Rows from block 3, named by matrix and row number. Each number is 128 + 24 x the weight over the matrix's rms, rounded and kept within 0 to 255. All counts start at 0. Numbers have three digits each.
# short0: shortcut pointwise conv, stride 2 (model.blocks.3.short.0.weight, 144x96x1x1), inputs 0-95
short0.0:102123116133088124121144159109117142151161148095140092143105125141138144097115116165127124122128149132108126154130133125127123081123138086114129138116137100116098126177174135152133126128108153145128147136134108144143116096109119150125140116145146134114124118133073122127099081082135112107
short0.1:156109097113121082101079162108144140160148124125090165129154120138134131164124118124137149145119107132086125110127111115159102142143122108148115109109091121109115133154097110130109165125124149115098123149146104126113096138078123133146136150120137119091175088134115122117088138141102121154
short0.2:178145143135167119102147135167136112115147144159137132127127112106129141138120142149101111106127092128109093126134142106121128098137129149129112097119139157136161148123103125126095151161152127137138128143143161120177141119135150127089127111133137145109110101150104109131101115143111153138
short0.3:169112099140125111095128101136151129118133118163155155118111106121127147127131142113119138154097126151130142077104126127142138150123127150111135131147149135148172118087130179128132137134117120134118136164163155125158132120142126143130135130149121140121107118125127136131136126115130145113
short0.4:096106114054088179145133127099139145142102085134110125156171147095147140130154084138143174115128142130119083126098113157096124123105100099144087101120103143108130094119147116164115123124131100149150146104117152147150101068125099160107151095156096135136140112088156146079131169100133146139
short0.5:187108146130112134104176128167134122146102147084083167132122106131111114175136151147101127106124084077088128131142090083132108089125116119173140176137104130142138105099133128109142081126104119121138099143147114113130142136116140143157133152087095119158131130110129108147098126179132096127
short0.6:120146124146121120117146106118143128134148077117140095140114140099144135115126149166160139110122081126109079128133116154107085118128129147116128101123142120131120144144153152148104115136071122078141083152144148142143113141133130115116149135133136101152165163154134126124145131103116134126
short0.7:174179121163148141142140095104171146125117118090153107089146181123153111121159071114070122109132123178138092129151132119135130128164134147104101145120110135135128117130117120133101126112100152094095136170127172143136119146107117135144141118119090123073152110100126121132124110071127120126
short0.8:153113106124083137130116134098095103074097118119065118131119133134121075115164104152157112132143100159167125114143146104099119133094120159168103096117122137090103139128116091078095108127109120133119177108113114106099113119124094124142107144110141133131073091161145133104118126131171140079
short0.9:123099107143078154145156114129130153176130125107127120133156135145126101133129144140134114140142127138177132159145136129133089118124078152136099129109136138156118155107149086136139105126127161133132173166111133145133115157152073104120139176122145114127195166158127151073048118136105106131
short0.10:120073144107111094150137136096082098148148135123111127137096156149124157080132130131113161122134123114098165183153154127096141138105090170118101117144109079113149127131112137119158122134064118093081159139141113118126138130107127139125101122141120142132132113117162133115164081138114125132
short0.11:130102132129132112125126120105123134136171163106122118112131109094114145091128069137136131153121116106132141180119106100102119129169110134119145107140135122133133130105095148123154154195126100163120124125104136157128115146135140179142154156153094143138156151143115091105119157139102090126
short0.12:136128125089140123134118108107137125121125088105178121127144095130099161129114125103104125140135123164107159134135113107107126140103118110122084152131126173108120190135146110121093105162092114093124103091174148133130143139120132098123116097126090088138163138148114172113119132162163123097
short0.13:113138152145109102094095111134144132131127144117142176124124127164118097121116138121131155131079133162133163157145135146140129094133090170143143111075131155161122141180137144134121154156116138138145169136117136134146114142152156127113131161173096160136082102137126141100104122137126154159
short0.14:110137089136119138093136112131084130107158133152096184137113161124123148144153122110107160096136115124101123157115172105098126147134118118106124103138131137131107125091154151111130070125154157137149096122160145131119130141096131149141151122146158135132108135099137165112104107118110132158
short0.15:079167106094071147116077106092094132094167100103089126105100087088143167125118114192113099139120137127095139126123117089139135142151067117120139145142086126134133131129183140090126114084157169133135102114126118166147101116171124103119130080114120100069161154144108113113159142142090098090
short0.16:129108118153169129165154130150100124130132103143126104148092086141139104106166122123096145147145095077150100047179127156134156122180087116121134154130112117100093158133133138176162159125105144081122145082134120132154140118119118129086140108116126123099141151134128139101119180145132128141
short0.17:106121162129143081137115122138139128184105198126105162143147116132095132161139092156099142146120106082100116168167136133126111088139150134089149126131141075119088151167141152138143163108113122124114070128100145127130114122090091133138096090114162086110085158141128139121108158143137102135
short0.18:102143095091114139153152119108135114108146120151160154120140147146139131109106118143140149127143093130145154129102091108088111122144109129120110138110112150143089111127134136116121110106140142146115124123084120120114092113129163120127128131131111113153188131094133129121105163120144144152
short0.19:172150112124121119121150105129151108151125148125144130114134124126162139134127122117116110142118100124133120107133125128122151141119133112130120099102151096091150096147162141150118140126130136131068150153154100132169123102173133135130124098137138183127131125092136088134101146115116157109
short0.20:154134170128093133142125134139087112127154144130139140106133169160098152111125136113146113149142164133129143163161109100106130146098131074115121126155141087151106117142105139125133115153123148140129090123110101156134092145141145155137108149093108118135151124096131137116114140139097102091
short0.21:139106142130158117114116120112128101103134097102100164159133111137122139124090092163145165178101123075134143112147102115105168160164112115157118133159139093125129151093121190060160127139168135157116151164118123087131086131122139126126159144089148148103162147107102115144153154126149104120
short0.22:163122127108087137111139124127143092131124083110132129123123094136143125131107128146122126098096123146139107124096112133162107114132115103138122120129111133113100113077149143129126094137096084083139149151170126102130133133049102142160089122124123095129130129123134128147140149159151161113
short0.23:114163099139142143128117111103113112094126114100117107109127144157107099157138070173117135140162107131129145124095107121121108152117093140137158116121125125111179148129157160120102097148110127081079088106151068123149084138152112127113131131154139149129080107099119131082155122142116135144
short0.24:090108132110140152132056122142058135130125128128110136101143146098137133154094064111137124152099153118119156141107096098113110094121118152132148166126146157089127097142114139154125101135128099125134125144095096167091108106133108124137159106125129124152132147110098117131177153151105111093
short0.25:115151107126082070098121126112160132147130100122106152123107110094128130136124151156138121134129152128157157144103131078157099086151134193146130094106145160126130129156122077092114116134113107108106127132153103178118150119141148071101112119154129119112134121129126078087159146125106088092
short0.26:094158137112095114106131123130113077116125142134145056153133083123117098101135123118139164129137155132107110128142154101095151088124132205089122065142149166089177138150136086132128154127098077154086148125125137139132124116125113138120167135149147125110130134133135100128109099128120156142
short0.27:138131120084129149131113155159111158130124127113149089118090109075116123128123151123175123124089112168118167108134071137152151118133138071191175098111090142112174145107146107122149098125142141116122127137157122148147177108102103084111074151142134123121154131173156131086171117124071160125
short0.28:120170143135120118106148171096114153133133111106125206108115134133108117161153119156146148134153113106119148128108107161119137119138121110147150152113107116092128108123152098123078124110132128135128135147141159130152130146101147149131167128134091152093141138114116120117123134118136145139
short0.29:104095161158165122124120095117115159145163093126159129144123111149119122146123155142126124146162115165116139112094101132132122121134153135123147162144141161137145103127137144128163139137114143136130094113139152116121158118130109124150106140175152137114138152078143105174138099133133138169
short0.30:130143091145157143117079076138099168132115172159086161110129114116140141158109122140120141122105045122113089092110105165140116192129104130149123128102177131107129131154110095117134108147122123126102145141101112106153109129095115186123150130091151135118097143111074096142121130172085146106
short0.31:150124140103118159166149160163107149159145141148072103166126107119164132125118118123060107113084135095144165157105127061093135131202096129116093112121170091130157132155145131082156145105131123138110113134111098111179102107088105162114106093109135087101162114126090110135118109134102158110
short0.32:150146132097114138122181109095127135164124130111109142127121146134126074143098143141124160137123102160129118143142128172093138146099139139154112114053110114150131155174106178163116130172098117130118176158126159151134116135108144119125140105162134160142109136156134158136120126129104123155
short0.33:121096119131125114130117111138130127169121121193141148097125157151082107111140138172113099129084098110121109098120126102104147101166102160108153141152130145090151103088112117136160138147147113164082129084113107117128121117100157122168128095079113082137119084126088134139097109111079168193
short0.34:122167139141128119148119134174120052095111091068132087100140121153137136146125139145142140151098132114098115120167100140148153131109098100146089067099093109132101099122152103135129103152108141096092102168094126118151120140136172128103112125103168107096116110131088157116127102119119141090
short0.35:149109142142147111117136116160132173171156124127107126135148163118135137127145114129158129115147143127112143109090121131146096119132135113135158136111149138120128095115176152124139144141149133154133127121123110120170132157135110135129151111176133166116148178117171101142151119165108122124
short0.36:176107099160102115168127147131142128128146133098124118126123139132132157136112144095116146153127097109108118090118160146127127162132114135146100137106126120121143171159122134155150132110129118130119127153151141139153129149114091144121136107138115143119137129100116111136097087155125120116
short0.37:111080080063119109135090171127123125107134167212152111149134193120099154143127100135104162106087112115140154088071113095137142160133131114102175120142127143049138120125096210152112101134148132107129097086103108115094132140066134144131109125091104149130139172118113143142080130153116100116
short0.38:092137156106132131168073090136097098107135076139064185083088131107097159147150096111127126125099121099150134134091147126146140134144141154123153088132134140145141138156124177163137098154077112147082051110119126108068125103101120167180123068133124141141159093158134122062110099136125155126
short0.39:151135122123120159155101128072117085116114141140116141105124147132101114094127135041120103112125085101102137092126150105155133106148130090099130094134136128139153110141130132147157123140143128145073116133135120124149122113142121110112100164134136123099087130117115141121128092170142107151
short0.40:090080113129111149128149099148114163148135131107133151106175114120156092138123150097166136127133131138176124108130140147149147128128137160129161135119142123168119136149150142130131126167132121133106143154092156094114149143132146137133150139143130095126101100160135130119155155154106120113
short0.41:126094106153112116139115081100144143111136128136122150167153101111121156124147165107135145126081115135125079113111090124124134106128088155088156109159095151151145086165087124121153143129145123120154105123148140086108130138110102098129096145136109122142137107156083139096114116128158102144
short0.42:142147184158083108114164113158126102166145136143112121141105117131127126113123119108166077172135117091172130141104125143142113149165100087155143091138091116106126092082135109099106111136146103112115167098102096109135136121120134113105135124108156079138098098123125126146106156140161075119
short0.43:150110149139090097131138111103120146173112152141118139130152141144133160134152139117151114140123170125113153102136113128116147106104120135124122157122135171127171136139129153142104126114129109129168169134127130130165134145169107120126089158136129105141126142173133134105141106126145111123
short0.44:077091128116119140128089127107120187124103158093131122062136131149069167115109127132133129083138165124133176126123122104085171162141144139107111121156145159082108147117135103138136106165090147119132096133123098130112149123130101122124134077144156146112069121120133099172123119141171110121
short0.45:145160119135144104116088167082130141106162139139105137120128129113089125140152091112127134166133105119117133148124108101106109136120127145080095161152138132109159119132127137142147132098133129104103140150154139159137128136143090154085115075148113140133112141138096101128163144117100162130
short0.46:115131140131115113147104065143070130116131127090082149106147117088109065171126140134124144150136146099085148119090130104109099140134112110169090095120109149108088149156118131111141124113109101138162141137130093131138120126156111097139145108125100141175147112159101067143115129102161105136
short0.47:158144156124123126126110162108108110131145076137120128107123181126153134129110134122121139145136115129127091142115141120171111121149117127129133121141125142116149154122105119143128106109129147150107145127129125137143151128110124133094174144148099175163122128109177110136068095115076114195
short0.48:084140091085115135138092116104135081124182108126096125114099141123141056062167117141135138144120117148129122115124106087110121144139088114102091135116095118104139145167178129116170124137150124131123143141161098124085144147112130184134122096136170155129128135184082121135120153173090094136
short0.49:113108112117124126111090151097089085122108114095108112138162131153107165138151122141089141136118099101124131116115104133087131147132115109111144125154129142097171123155134089150105142134143124121147115144081155133122113108148094143125161119102134170103179165168095128091069086133145111161
short0.50:134150128138155089158143168129118153139133148119130162111088162122113132113146118160126098102126057144123115153094138095135147141132125118144144140116163132128088116109138151136141108129118109170137063130140109113122157144115137090128111109140138113112137129103129152099130139136141172125
short0.51:091119125172131117130103110133149106142160173149119162127165117139117106128132157116114133112146106136136163125090080137156123123085152134128087131133133140133098083155104082151119115099131140099136128147117079148136106128143145128099133120061159167111124103151104130120107153165074108135
short0.52:113162106105140108181135116086114073136127140145142083160081137151109110116141060153119140121133105103134147169115131122092133062111118113122142120121140145130122147127125159123158131121176164154131117148162079145173103098117119154166123121118081121134125142079109121117136151142111148125
short0.53:137123122154154113136145091132167152127114174156103084120115143145133076174157173119056115168159132159060104129101126086118134138150126162125149138121111142140112134122108185120138133165109165137090182126160124089156128135128113157127121122113168149132138123153113131105109133144147138114
short0.54:138113113151180144099115098159143102130125139137119108124118137074124127086111185130090106122091123158104124103122149118152148137113152132124145119124127109137147118105116106133121137123157112116106152161134162146143166125103150201102104133154167105108144135138125074120139111167127148108
short0.55:149065148070092131119076090044107095129077069149106130145131119114155149113127137140100152168139124132129100109101138079128131164120135114095135115148125111149110185141074117116108136123096089120146137135055127141096166089113112147157120063125136119094144163137091123135163101143084098144
short0.56:105108117069101120096118138108102107120115096145097110104102125145153110120156141101139110175126126059124121125129158147119136092108134130107096091101151112109126149137163122140129118148110163081146145111097110104125121109160150140173136082141112105198094123152099141095150136127131103089
short0.57:158134107144113125111169094126148095131153147111172135131123139137130112126151134120131115102107121129112151090166142118103149068155164113112112131100159120122136122156159129146129146152118134099132131162154161138166150104130129119132149100125103085119137124109144146155099132129126122172
short0.58:158116138080128108104104084085134089121124118108133111132170155126125116106123149107159128097127122108150164100142134088129116126147110090131126116124103142150147126120118139125136118129120180123093139131125148119161123104128137165144132145144109099112147142169100135118130150171116083175
short0.59:132166120142149106156158089150128121127145136129135117127112153100142165152134144091116104092145136102170103146132110114135137113101122131136155118116120137147099092160175106130136156115118123089114149132124131120167127086089087118163119114130112115139141144163143145122129108142128127145
short0.60:146121144126155113167157135151074117156113137141099139110093138105077165159146133124085120135140069125119131094170176100131139132098138167083124110137128125145090155134131141153120168082131137141158112102135137155124136127160172141114153120157103096109139125127095121123103128127106114138
short0.61:138088136164144168103140098132123146121129122138152102112096119137179169166129161151072149113162115127144136119131127125112080114143153123083090113154108104147124108102172109133121142110123130136102154110128130146162111107127157142126071073135154079095143141136129095137114104142155162177
short0.62:158157137142107129101128124109109131119138179138123124155149106130114135121121105129129133142116146153159152122132115138097163136135119124130101088101117117058146132176154127133166153154104075146121116125120133127117154148122133158106113116159138164127106123120159122110093134132154108096
short0.63:136140144159108120142157134147120131160136123162129093142102100085128117095148103109204098145110112153103133109128126125099165094116125123114138097137157108146063095109133138139120168150136081119094119134130120132167117053137117141139134104169144171129185141137106124128107112142140119120
short0.64:077093132072087156121112128134091092144155103130112068112124089135116122156130129147126123090132132166125119147129080122109127162121113138099114176141161117083123119087143085138137108143102139130123082145110089132119134104144088112059124110152116144116135113087135158127121135129107117062
short0.65:157111127057090088113150120140117125128124150144122085104085134159125099159122124173068108123113179125099094065121132117110126103135164112146146126132075101109148138168165107124118099125158101084124123141129120145123128159165111187138135151136168129109109122104135112094106139174112102165
short0.66:099166149126106122079096096148091153155172070099115145135098093119177122146129129102133132137141095181110110139117112095089090170155127168122134112159107122137083059135142086127129136118155107174149171098140074122111122182124093144121116146130126119092137147180166087124096147112093129141
short0.67:104124110046145117151149151156068135154124149113139048086134119149120094086132114125124111143159152143109140166111133033099163170162088134114190120088094136105148116098145147120140136114121139128132109162136120107155132117077096096155107095152111108155128125093129143126135112110132130106
short0.68:122142092062127089098092083132154128143093123120123119128095112080143095093108114103105073184133076124119123156116130143112113116152114145108166080118105151151186146156124126163132122152089107106126130140127102155138149167119136131135143127131147127134148137097107125141099108161140149098
short0.69:107150116125165133148113126136120157121144112113163133133133111127096131161140147103126159101146078165105103103099117123112124130147107198135112143143131119108164111123126168107146106145117097127140123149149104118151162091127072171152117102134169148120127143084101136097167080158141153126
short0.70:123120116122143145175126103159118094118149115146140127118126141121100028125080153139073115124126139139087195101135177157124162079097136117114171112137117154157146088133162159105152134148126116117129100110139170138129163074158141155120114102183120125175160157130117130115117128135115104117
short0.71:122154095167156159163140097144144090139093166153152110113132132110143133143163146144134136130149136157148147104149120131075083132142140145107149104118143111141097124148176165142101141159123145122106150152145163137165123145168066131114121126143161151108108128149136090139168158162122131113
short0.72:110111121121133099073094065180115121128132148119122151104113102118079115136109132107116113089159112071128132149124129126149086126091115146136140161148079085074146103088176108125107143103083130125104109070133086158076124156089141135184113078142143134083116102115105078147142113127098191110
short0.73:142112160143174098121125119089148152077073090087163123146109106152121127111086117142110108138112179101140139150115119138118112151155145123124116115095100106116106127150148148155108082113126156154104121173122134143134158141128095122172167177140086091172139139150118094090108151126135118130
short0.74:177102131114110136100142141101084134118108186132125126141147139102125148143103110107152182136092128107133142152153148136142101132114131146118159135120105119112166146094129129146117147134113153119107120142137096088155097132136082100115131131130096108120105126128149103103099108145122142120
short0.75:064132142110083142170059137110139117098167138124041094101141126119095076088126096085168117053107108109170115116134113176154109106113110117121081118143101155160116138119157106098096119140094157151148182105112105104077123138057125127151115164122135125133102100118152156116121122130145121123
short0.76:158128151154127101143087137132128163138147138140097117136161138117128164178112123147116121139174131116116144136099147138116118133135096134097102108143089138130129093123109095124152125117112136155104116075152158130139150116141146132150112132141146119146076116144133165139125080168137144114
short0.77:134093112092111119115086156149137132147081129107133114106139107084139105152122141111135123122131125137102099106115119138119119114122139167105157132122149163172128079134090093105143152119116139123097178094086092119123152100087094109108148127132138100131129133132113138125134089137109117126
short0.78:117134133148140102096130132148131130082125147117123115127121156133131092096134074101158117160111127095149122121125140127119090083127146106116133131103103078131085131080129105155169109101118133131132128146189118151143143113173153102145165078100120115093109124105099122122125118115141133160
short0.79:135076107120147153114153111109168134147127172143160127117138109126134164101096111128137153115137127120130080086136161136123150139120159093154141124059110108163150114132133128154109156123142119127107169188158182132173157182145130117105151127106102125111073143117168127116096158137128130106
short0.80:134085116153113099132128119170100147133154128094137132140142135139147143130123140162147149132151123107115132114154143131126128162121137128121105145096123122147142099145106121140122119108125139089140131141135129107098115162146124114142095116127127133150100127107128124126162126125127090126
short0.81:114161102080120158139079077116117127120125152155121132171172144163119080175115116152110150114118129148066190105112139108140112098140098116101124120106143094124127147146163112088113156120121178094106148086165134174117131125142134105136101178130136129103131066091105151116159131091061157098
short0.82:097144144157098088127098104120110138135130136132099108112138109165111086138117104126143116143106112111114109110118115105115168119132067116136100131160142116120111114134127146081110112122151135106118056109113136123076098149107080141113077122075106102133119121140126138092131112141133097134
short0.83:121138110107139153101111097110149147161109141115102138150140157113126134122162150156120130119115148136156136066103137161119124096108156112088135123084163149112130105136107141146158111121090105118140096119113111128150145141142108127088124130140118172121148127128157167126174145101118125101
short0.84:128118116070133148113131115090162111107121132117121145100113125131089115110131168129134133088115124146125081175113140161092129126106128148158128158135136133142147125122114105136123124124104105142142126144145120137120141186111155135156165098103081144131126142118136160147166091108131121092
short0.85:088098153108079139129104094117103151123126152151144176119128147107122125112119117140130155152109166142164154151122093148152163139101146158074125117151138119151147132120116138153092127156102159154148122136137132146169132115073138111117163126134121127136139150132139131133128097159094132106
short0.86:160154136114120125116151138097135113160123111117153138102116129124144163144119129135128124148151132137131137102130099102167141135089117140119100135138134194081089107142106100140129123142119128119161156187111139142116146146187117136171109120121160132127110123147154101116147129110085127155
short0.87:146154129165085090136065081096110124107122160108113135122133158099164125112133132138095102079142116085130162110154113144111099132131125102124125141138103104124116171132141142147143103135098132136100140055079152125099159155196101123127163170131096111136108172153113106121163109128135121116
short0.88:155119127111126127142100148097135133158153154128138113110107125106097161178121132118082156113112143153118143147105131144116126129145135163143131140140155142124137183132095146136139142119114097120139113135133115141125110113165146107123137187116122124143119129117075150100202140130132119119
short0.89:179105156118120183106093130151107089111167136139102087151141136115132174151141100096140094114059154128128121096119099110107142109121117119103147120059072156071164167120069170119159148130153100128181142166128119103124108100069109140140135154148091084128120151121118103132125124140112153150
short0.90:137134118157121110139120141142155150086112135137118149132139130134147154146195131101142113128113134150144144126152156131115119141139120146134135142132150118166159120142113164145129133139160075130121135151131149135159111141140096107098101132089131161144143125145165132146095132133145151117
short0.91:119133162114146114128143109161138085125112102151124157142123149081138085148108163114107120083065123108143114123109095093145060109124085097137100057167138114090103136125089129130114120101158133177161112136093147101139112104143113159119085137101139142090086147095127157149163112127129111114
short0.92:093147178185091168082118099157114094102160115137120146092105116155101139139119153132098128124103120087109135087129140087166125065112120117108132122133107120133108099088120129123106129079091149090150101097149164078123134135181175122100107125112107131125153074099124119092103176142111102114
short0.93:109142118116114097159099107127131114102109129109125135112157137081131125085144134120133141107144105145124135127083148128109133162110125127129090135150094115148083110136128108106104154117137157101132169137134126125115103131115087106105108097099137103141133175151106140153154128099121143132
short0.94:135132121181128125120162109146098118149153092134134106170131137141100163142150134151133103160134090117133141137127073117107101141113145164124092131163140122110130117129173115116112139165131116100160154143129143142124135136147106196122134122107158122121066138121165097151115122152097103090
short0.95:154114139127073135152132125150110142112114079138095124167112108123158066160159130208173121130148127141117123122100096129111134170169114131115166110100090109136146125088191151123117078122143131123108114167141134096181152136115174165132075142146166117101072120098132120138128116148103186148
short0.96:069098139120082097193129115147138122112103131120134084106136135132168093115132126143172142109140147115116120125138123140115159120133131115116170123136128106154118130144147106092138048137106151136133135133133149141117115123112136092136133126143150131156157157150141158088133097176134123125
short0.97:121153091153134103130101127133089092086109082110155119103128121150108107150163102144114120140169139128105119138107059087130084127120128081111123124174149153094114134099154169126160110159125162125119062153168128121156111101117177174162122104089076163155145130128128100190123136130161122114
short0.98:090101107106131119107056080076123063109161116124163136119131160147076173120140102121141110078144130139155104109141121109158108151118105117127159158162135165059118149132144087140121170159120110119078084144134105129106170140118122132113141103150114136133133110132080162117150112141166127135
short0.99:128116093124105158180127123160115127140121135116124120158133159139152126102129141150141159130135108141124149072107140143101125128114106132153104132111139132083114149133130125151132141118135123155134129133121130117162122117140125130148173152139122144157098102113150101096112163100134172093
short0.100:113075103139095151093145103101142095125126102115050099092147126104119136142126129136093126140163087132138083135117152173128151183158155128139116133074102117122126096160137095135142060146092097109124181159078105129092124136152104115121114171115160126148125089118122100135118132116085137101
short0.101:128133130178130123149145164137123136164169135125146152115129121160155168156109138151142143132147124150108136143085147127114131101124159123150110143134122108144126117116135153107144111137143141137079133136148113122110165160148138127126118119137156091134144142113184107144124144152132156118
short0.102:121113139115104180107093108137189163147136118110135106150096158126158095130092154127158079096156129131146089117121121118154125122142143115134186143126137044128085174128112127110151141146160133153138084089132127105142116075125169146128127113120113141125190121141151125090153100137123163233
short0.103:141114128157131139098091098116113109079106153105112116156159137127146132147110156145111121139136181159079176155129145157089125140168117110180122156127154127134076119158078144129110142123113089135091116133104139112161108163168119152149087140115171146171141120149116131144111125092147111145
short0.104:147103149107140126145167103106163128167127134142066114129152122116150139105168150142068098102145120167126155104143149149142157115098118160136137140125086063176112132148156119069147137096153126113124140106105112099122109153113127129076157167125155150126144117145101121102100071148120132125
short0.105:147117127157153096151096126124123154137087124133101196100158149138127116144105143113122121158158154109107133137149134113140125134159124131121118154160178153143134125075148143125133178105147091140129130109081159100120105141144105155124094092154119115166098125133139130152147167105139146096
short0.106:131090101126097094118136103131088117128144110067146128105121142109114107118157173142156130103131120159059081188146146121078142137139102069145111122115093115124141165121096175149124184098116164121095156123173144091184156128118107125111142144147111130134145110103093098131152140124139169147
short0.107:118133134111092154129096152143076159108123104158073107088131122142122182152083107143161126161130114148115113107128132094079084139149128049144106076100093127092076181057127118072117135105087110133122111106128143114088130097113119156131109084141113121122122087154107131140109136160081145145
short0.108:094070106053126127130067123162122106136115146099032130124122132156158135170114134097094160134084124121114122152091120093159161119171132076114158139119079142095116135099069146110164117101135110127182098152104123148149081137093133106052151123157136150132170144105174135131120098134141102138
short0.109:126133140142159106085085118133168140101117124145122175133169113106121114156153149111160148107148142105114134145136100139136119122154122140121138129131138142121129147135146136172113127139140109153118132140127106125153135126115108113128167105135124109116110173165125098129140118186124123084
short0.110:127071153123134096071141161091104129147123131105122159104119128115110128131116163102108136132139117144118141147151094161128125112105116124097073152123113076066096171137130082123148130120094124099176098128111130119089121116097142140125113120143102154140149121102122133153087139124098136134
short0.111:157114139147091126117095125131149144097110144118067134158140128125106138103125099142075099145082122121141166132144108130168125130121116148117104091110127097120157110149104135153089122093159150169114134090097118135160141169157135138090099149138123125120118105158175151098164121150125102117
short0.112:093129107114113106132071152148101192130113125157119142116157133159139091150074151126134119120095097094145119136150127134127111131156119103131141113139138125094077101087118126149160147135135109133133101117100111142137122092129142133136140115137136136118122141172093096132125123156129135127
short0.113:121128143156140101106134143102148140151130100168138132111124126123126139134135139163141121124154112131121165115153144128135137129130164119093107111148142133084123105078133142091125132159119115118108128144178136088128172149151153112113107132110117142125144131134153142127121149130146090150
short0.114:160127093128121144125080113110088117145149091121135132122136189144130118137129095115136148145099137139121133122087142126102124127132089151139097124155166124112197154183137128114123140144095084151122157154115117105130128146129085173102167125168075081128085134164093124119130106130116098156
short0.115:063122127124097152143137080102145122115118137138134136093137155122172143155132098143122158143140135127125132146130135149108112164089143121115122159154119139139126138130107092163139131126137122095158149128114110155153149116168089171129134145127117112131154145142109086093103067133117155126
short0.116:133136141117114090160080142126098149090140143112137159106154101135087140138155122130117113124129134116112184133117171110133162131108092178121113105176137124048117079165089137133115146184125183105110156158128097116115141134142109169144113140117135118125095109160130120136151109155100153087
short0.117:119136110125126148173132098117142120128106161116133136154105117145121115135118117157132128145084127104115089135140097114124128124100140100161139105123132104129154120130132161137113119113114149125099108131143147118148137130128117117136130127119115126118112165119131122141109114137133142136
short0.118:121110120100141146164148118141053062129108128145120133162138111118134154135121104109111092143126149083125144108117127123105134104145104149115150101120157150162163121123124172131111085124117123150143182170105132161130099160132150143093095134154165110127120099121143155135167128143084128163
short0.119:121123100135104098162125123090103096138111098117122126150093119112124155168131165200138108143172123130126098129098106110171163104118128129123087140139082125123152163147146131140176133099145116145159093163124134121100139161125111096115126098124126120140098137124140146129108084140157124127
short0.120:166137104131093138141080100106112110159113133095129088142144157114106110120118140125132125123132072132110153095125148125113165130135098139121131131103131115107134131168126134131170136107130148142114126100148143098131124101110125152142142114125118154112096138104130149120164155154152144160
short0.121:146155143118108076090109097088118104139146126130107115144115125132120082130119060123105139132142137167126151134114119146139147136185110159138132109143103160110148152175137208157114127139093127123065133141115083117174095149156075142097120151106119154143145128160109157127175140157099120137
short0.122:096169127069077134161117119128086085123088147104061163085095154145158149094171083166133114117127119112116185135136106092095131105201110179168128123080124099074136159166145111140121128155122139155086111160144112136130132146154103129124117115125142106079149132152127129101127160104093157150
short0.123:159108103168145098143129044129134135119102124105162121121134114164127122160118143156158124162119117119127115123107130114111113127150143142160113154123134110140172143106115141138112137131112130147102153133127131111142124133137129107134152100128129177096155147119121108134117141157131154163
short0.124:127094114092157130146125088133103096127108142118081121091125112129097126107127090150110119073108141098157147144103096133136108102136067127151133134120077142133125127161125093150146134133105136139101150120143165132092112127116154160103168112123146118143086063139098120077098100127077122130
short0.125:084113101126112118114083128102156112102121149068117098107080096108133094116147131157108166138097141178097162151137108142124164114130091120138089114170177175098134108134114110130133130139152124137137125142152118097114168111132116133142127133135118117154097157142093063121165101119169126153
short0.126:153113131131093159140145122139102146121112097165110155081117132058115151103106114129097141130106125121122133108100144154131097197126162131156174127161123055121099128151107127081100132132141128148116078135148140105143150121123156099101128127132154117106138116034099131135122094173130168059
short0.127:151130140144087112141146136137124120143136153122155114113153144143080075134129127117112131153166133157131154103144125159116110144137109113161158122148129116128127133123120116147141163156133153154127106111127136102176147165129076128081131149140141115140118144097151121149139117120127149093
short0.128:152098190113112202126132139120126108108103110071124104114097146111129139172117081122123143164127135097132119169097120123094126107141109152056147118100107146138158194146102103123115097113087115148122117172166125114129121105124171124114154108139100171080098019154121128151064098186078091156
short0.129:116106119123150141158109107152103107086133122180104088150177164127143070099144150146110117156161151132139114144130064131065198145118131127116164144111115102142101105137150107081114092144155141162104147160153097105133095131165111144111097143127108115101135100130124134097125098116107096131
short0.130:077148127125110091154124194146174089120158156122120079140134162136097189163096111145115119088154146135129114131110125141096087150137104160118119150116104135089099118150115113151099122131155108129144180158124136138122105108160135109101175137128156075127116093143142158071126171127090078157
short0.131:056130100092133095126115130071139123163118137120113141106115131085138121139118129118121139104169151132180137147135088154113112154072061100140127155129105109122125085136143074137155124134176141130146188106161108086105132171083128126133149153091117126134079131096144142086137164131137159089
short0.132:149109122158103131126147128105128132125126114168169132074103133076107149136148112111107127128101111134168132138118098122124136089111130188120112138125154089147118098171147074105105142137124124118135088104137090127160104130138120166151091113146115139095095133134118063103119136145105127050
short0.133:122145139118160104072101141110127142131154098147167132085157146107157138164132152096169135125125151155111144122106154154124109149089120123100147148158137082139128142153109138153139154126110130134137125126155129172139159083090137139130138171138118119148138159121095136155108106127131106119
short0.134:110104116143130105136114138133121128125083154136095144122129111141138131124121138142124116126127120167133093110165126138130121133111167123125119116142187120118110171154105131164139134128112140150105150147096135074105125136144115120128097121133124117113156168118115114150157132158145145091
short0.135:115109110078155101112111119114130113133111145136149109118120119115158133097151094120117129159104152135114173135139126127127178148118170121121177141111099137077139132164099104163115147138136134137135117135140117134128109176109100103100129120138145137139151122113138095101141113137109130127
short0.136:137163128101120084091114095152085093108149134062081125070128100093136142119150113159118139147108150127096101106153118081131156110106107111167109119101097148110168141126100131150121125116127114174129114135108080094156104125081152139068111110119117145112106108104121111093126108148092099159
short0.137:141179120145083139100109083123111101093076105115124172140141101104150112125086162126091143095128109149138138144144129140106132148106094117123128157151107138113124125136151129120122132080144116141123114138108143108147144113145138116133120099137136128113048111112110107095129164111114160116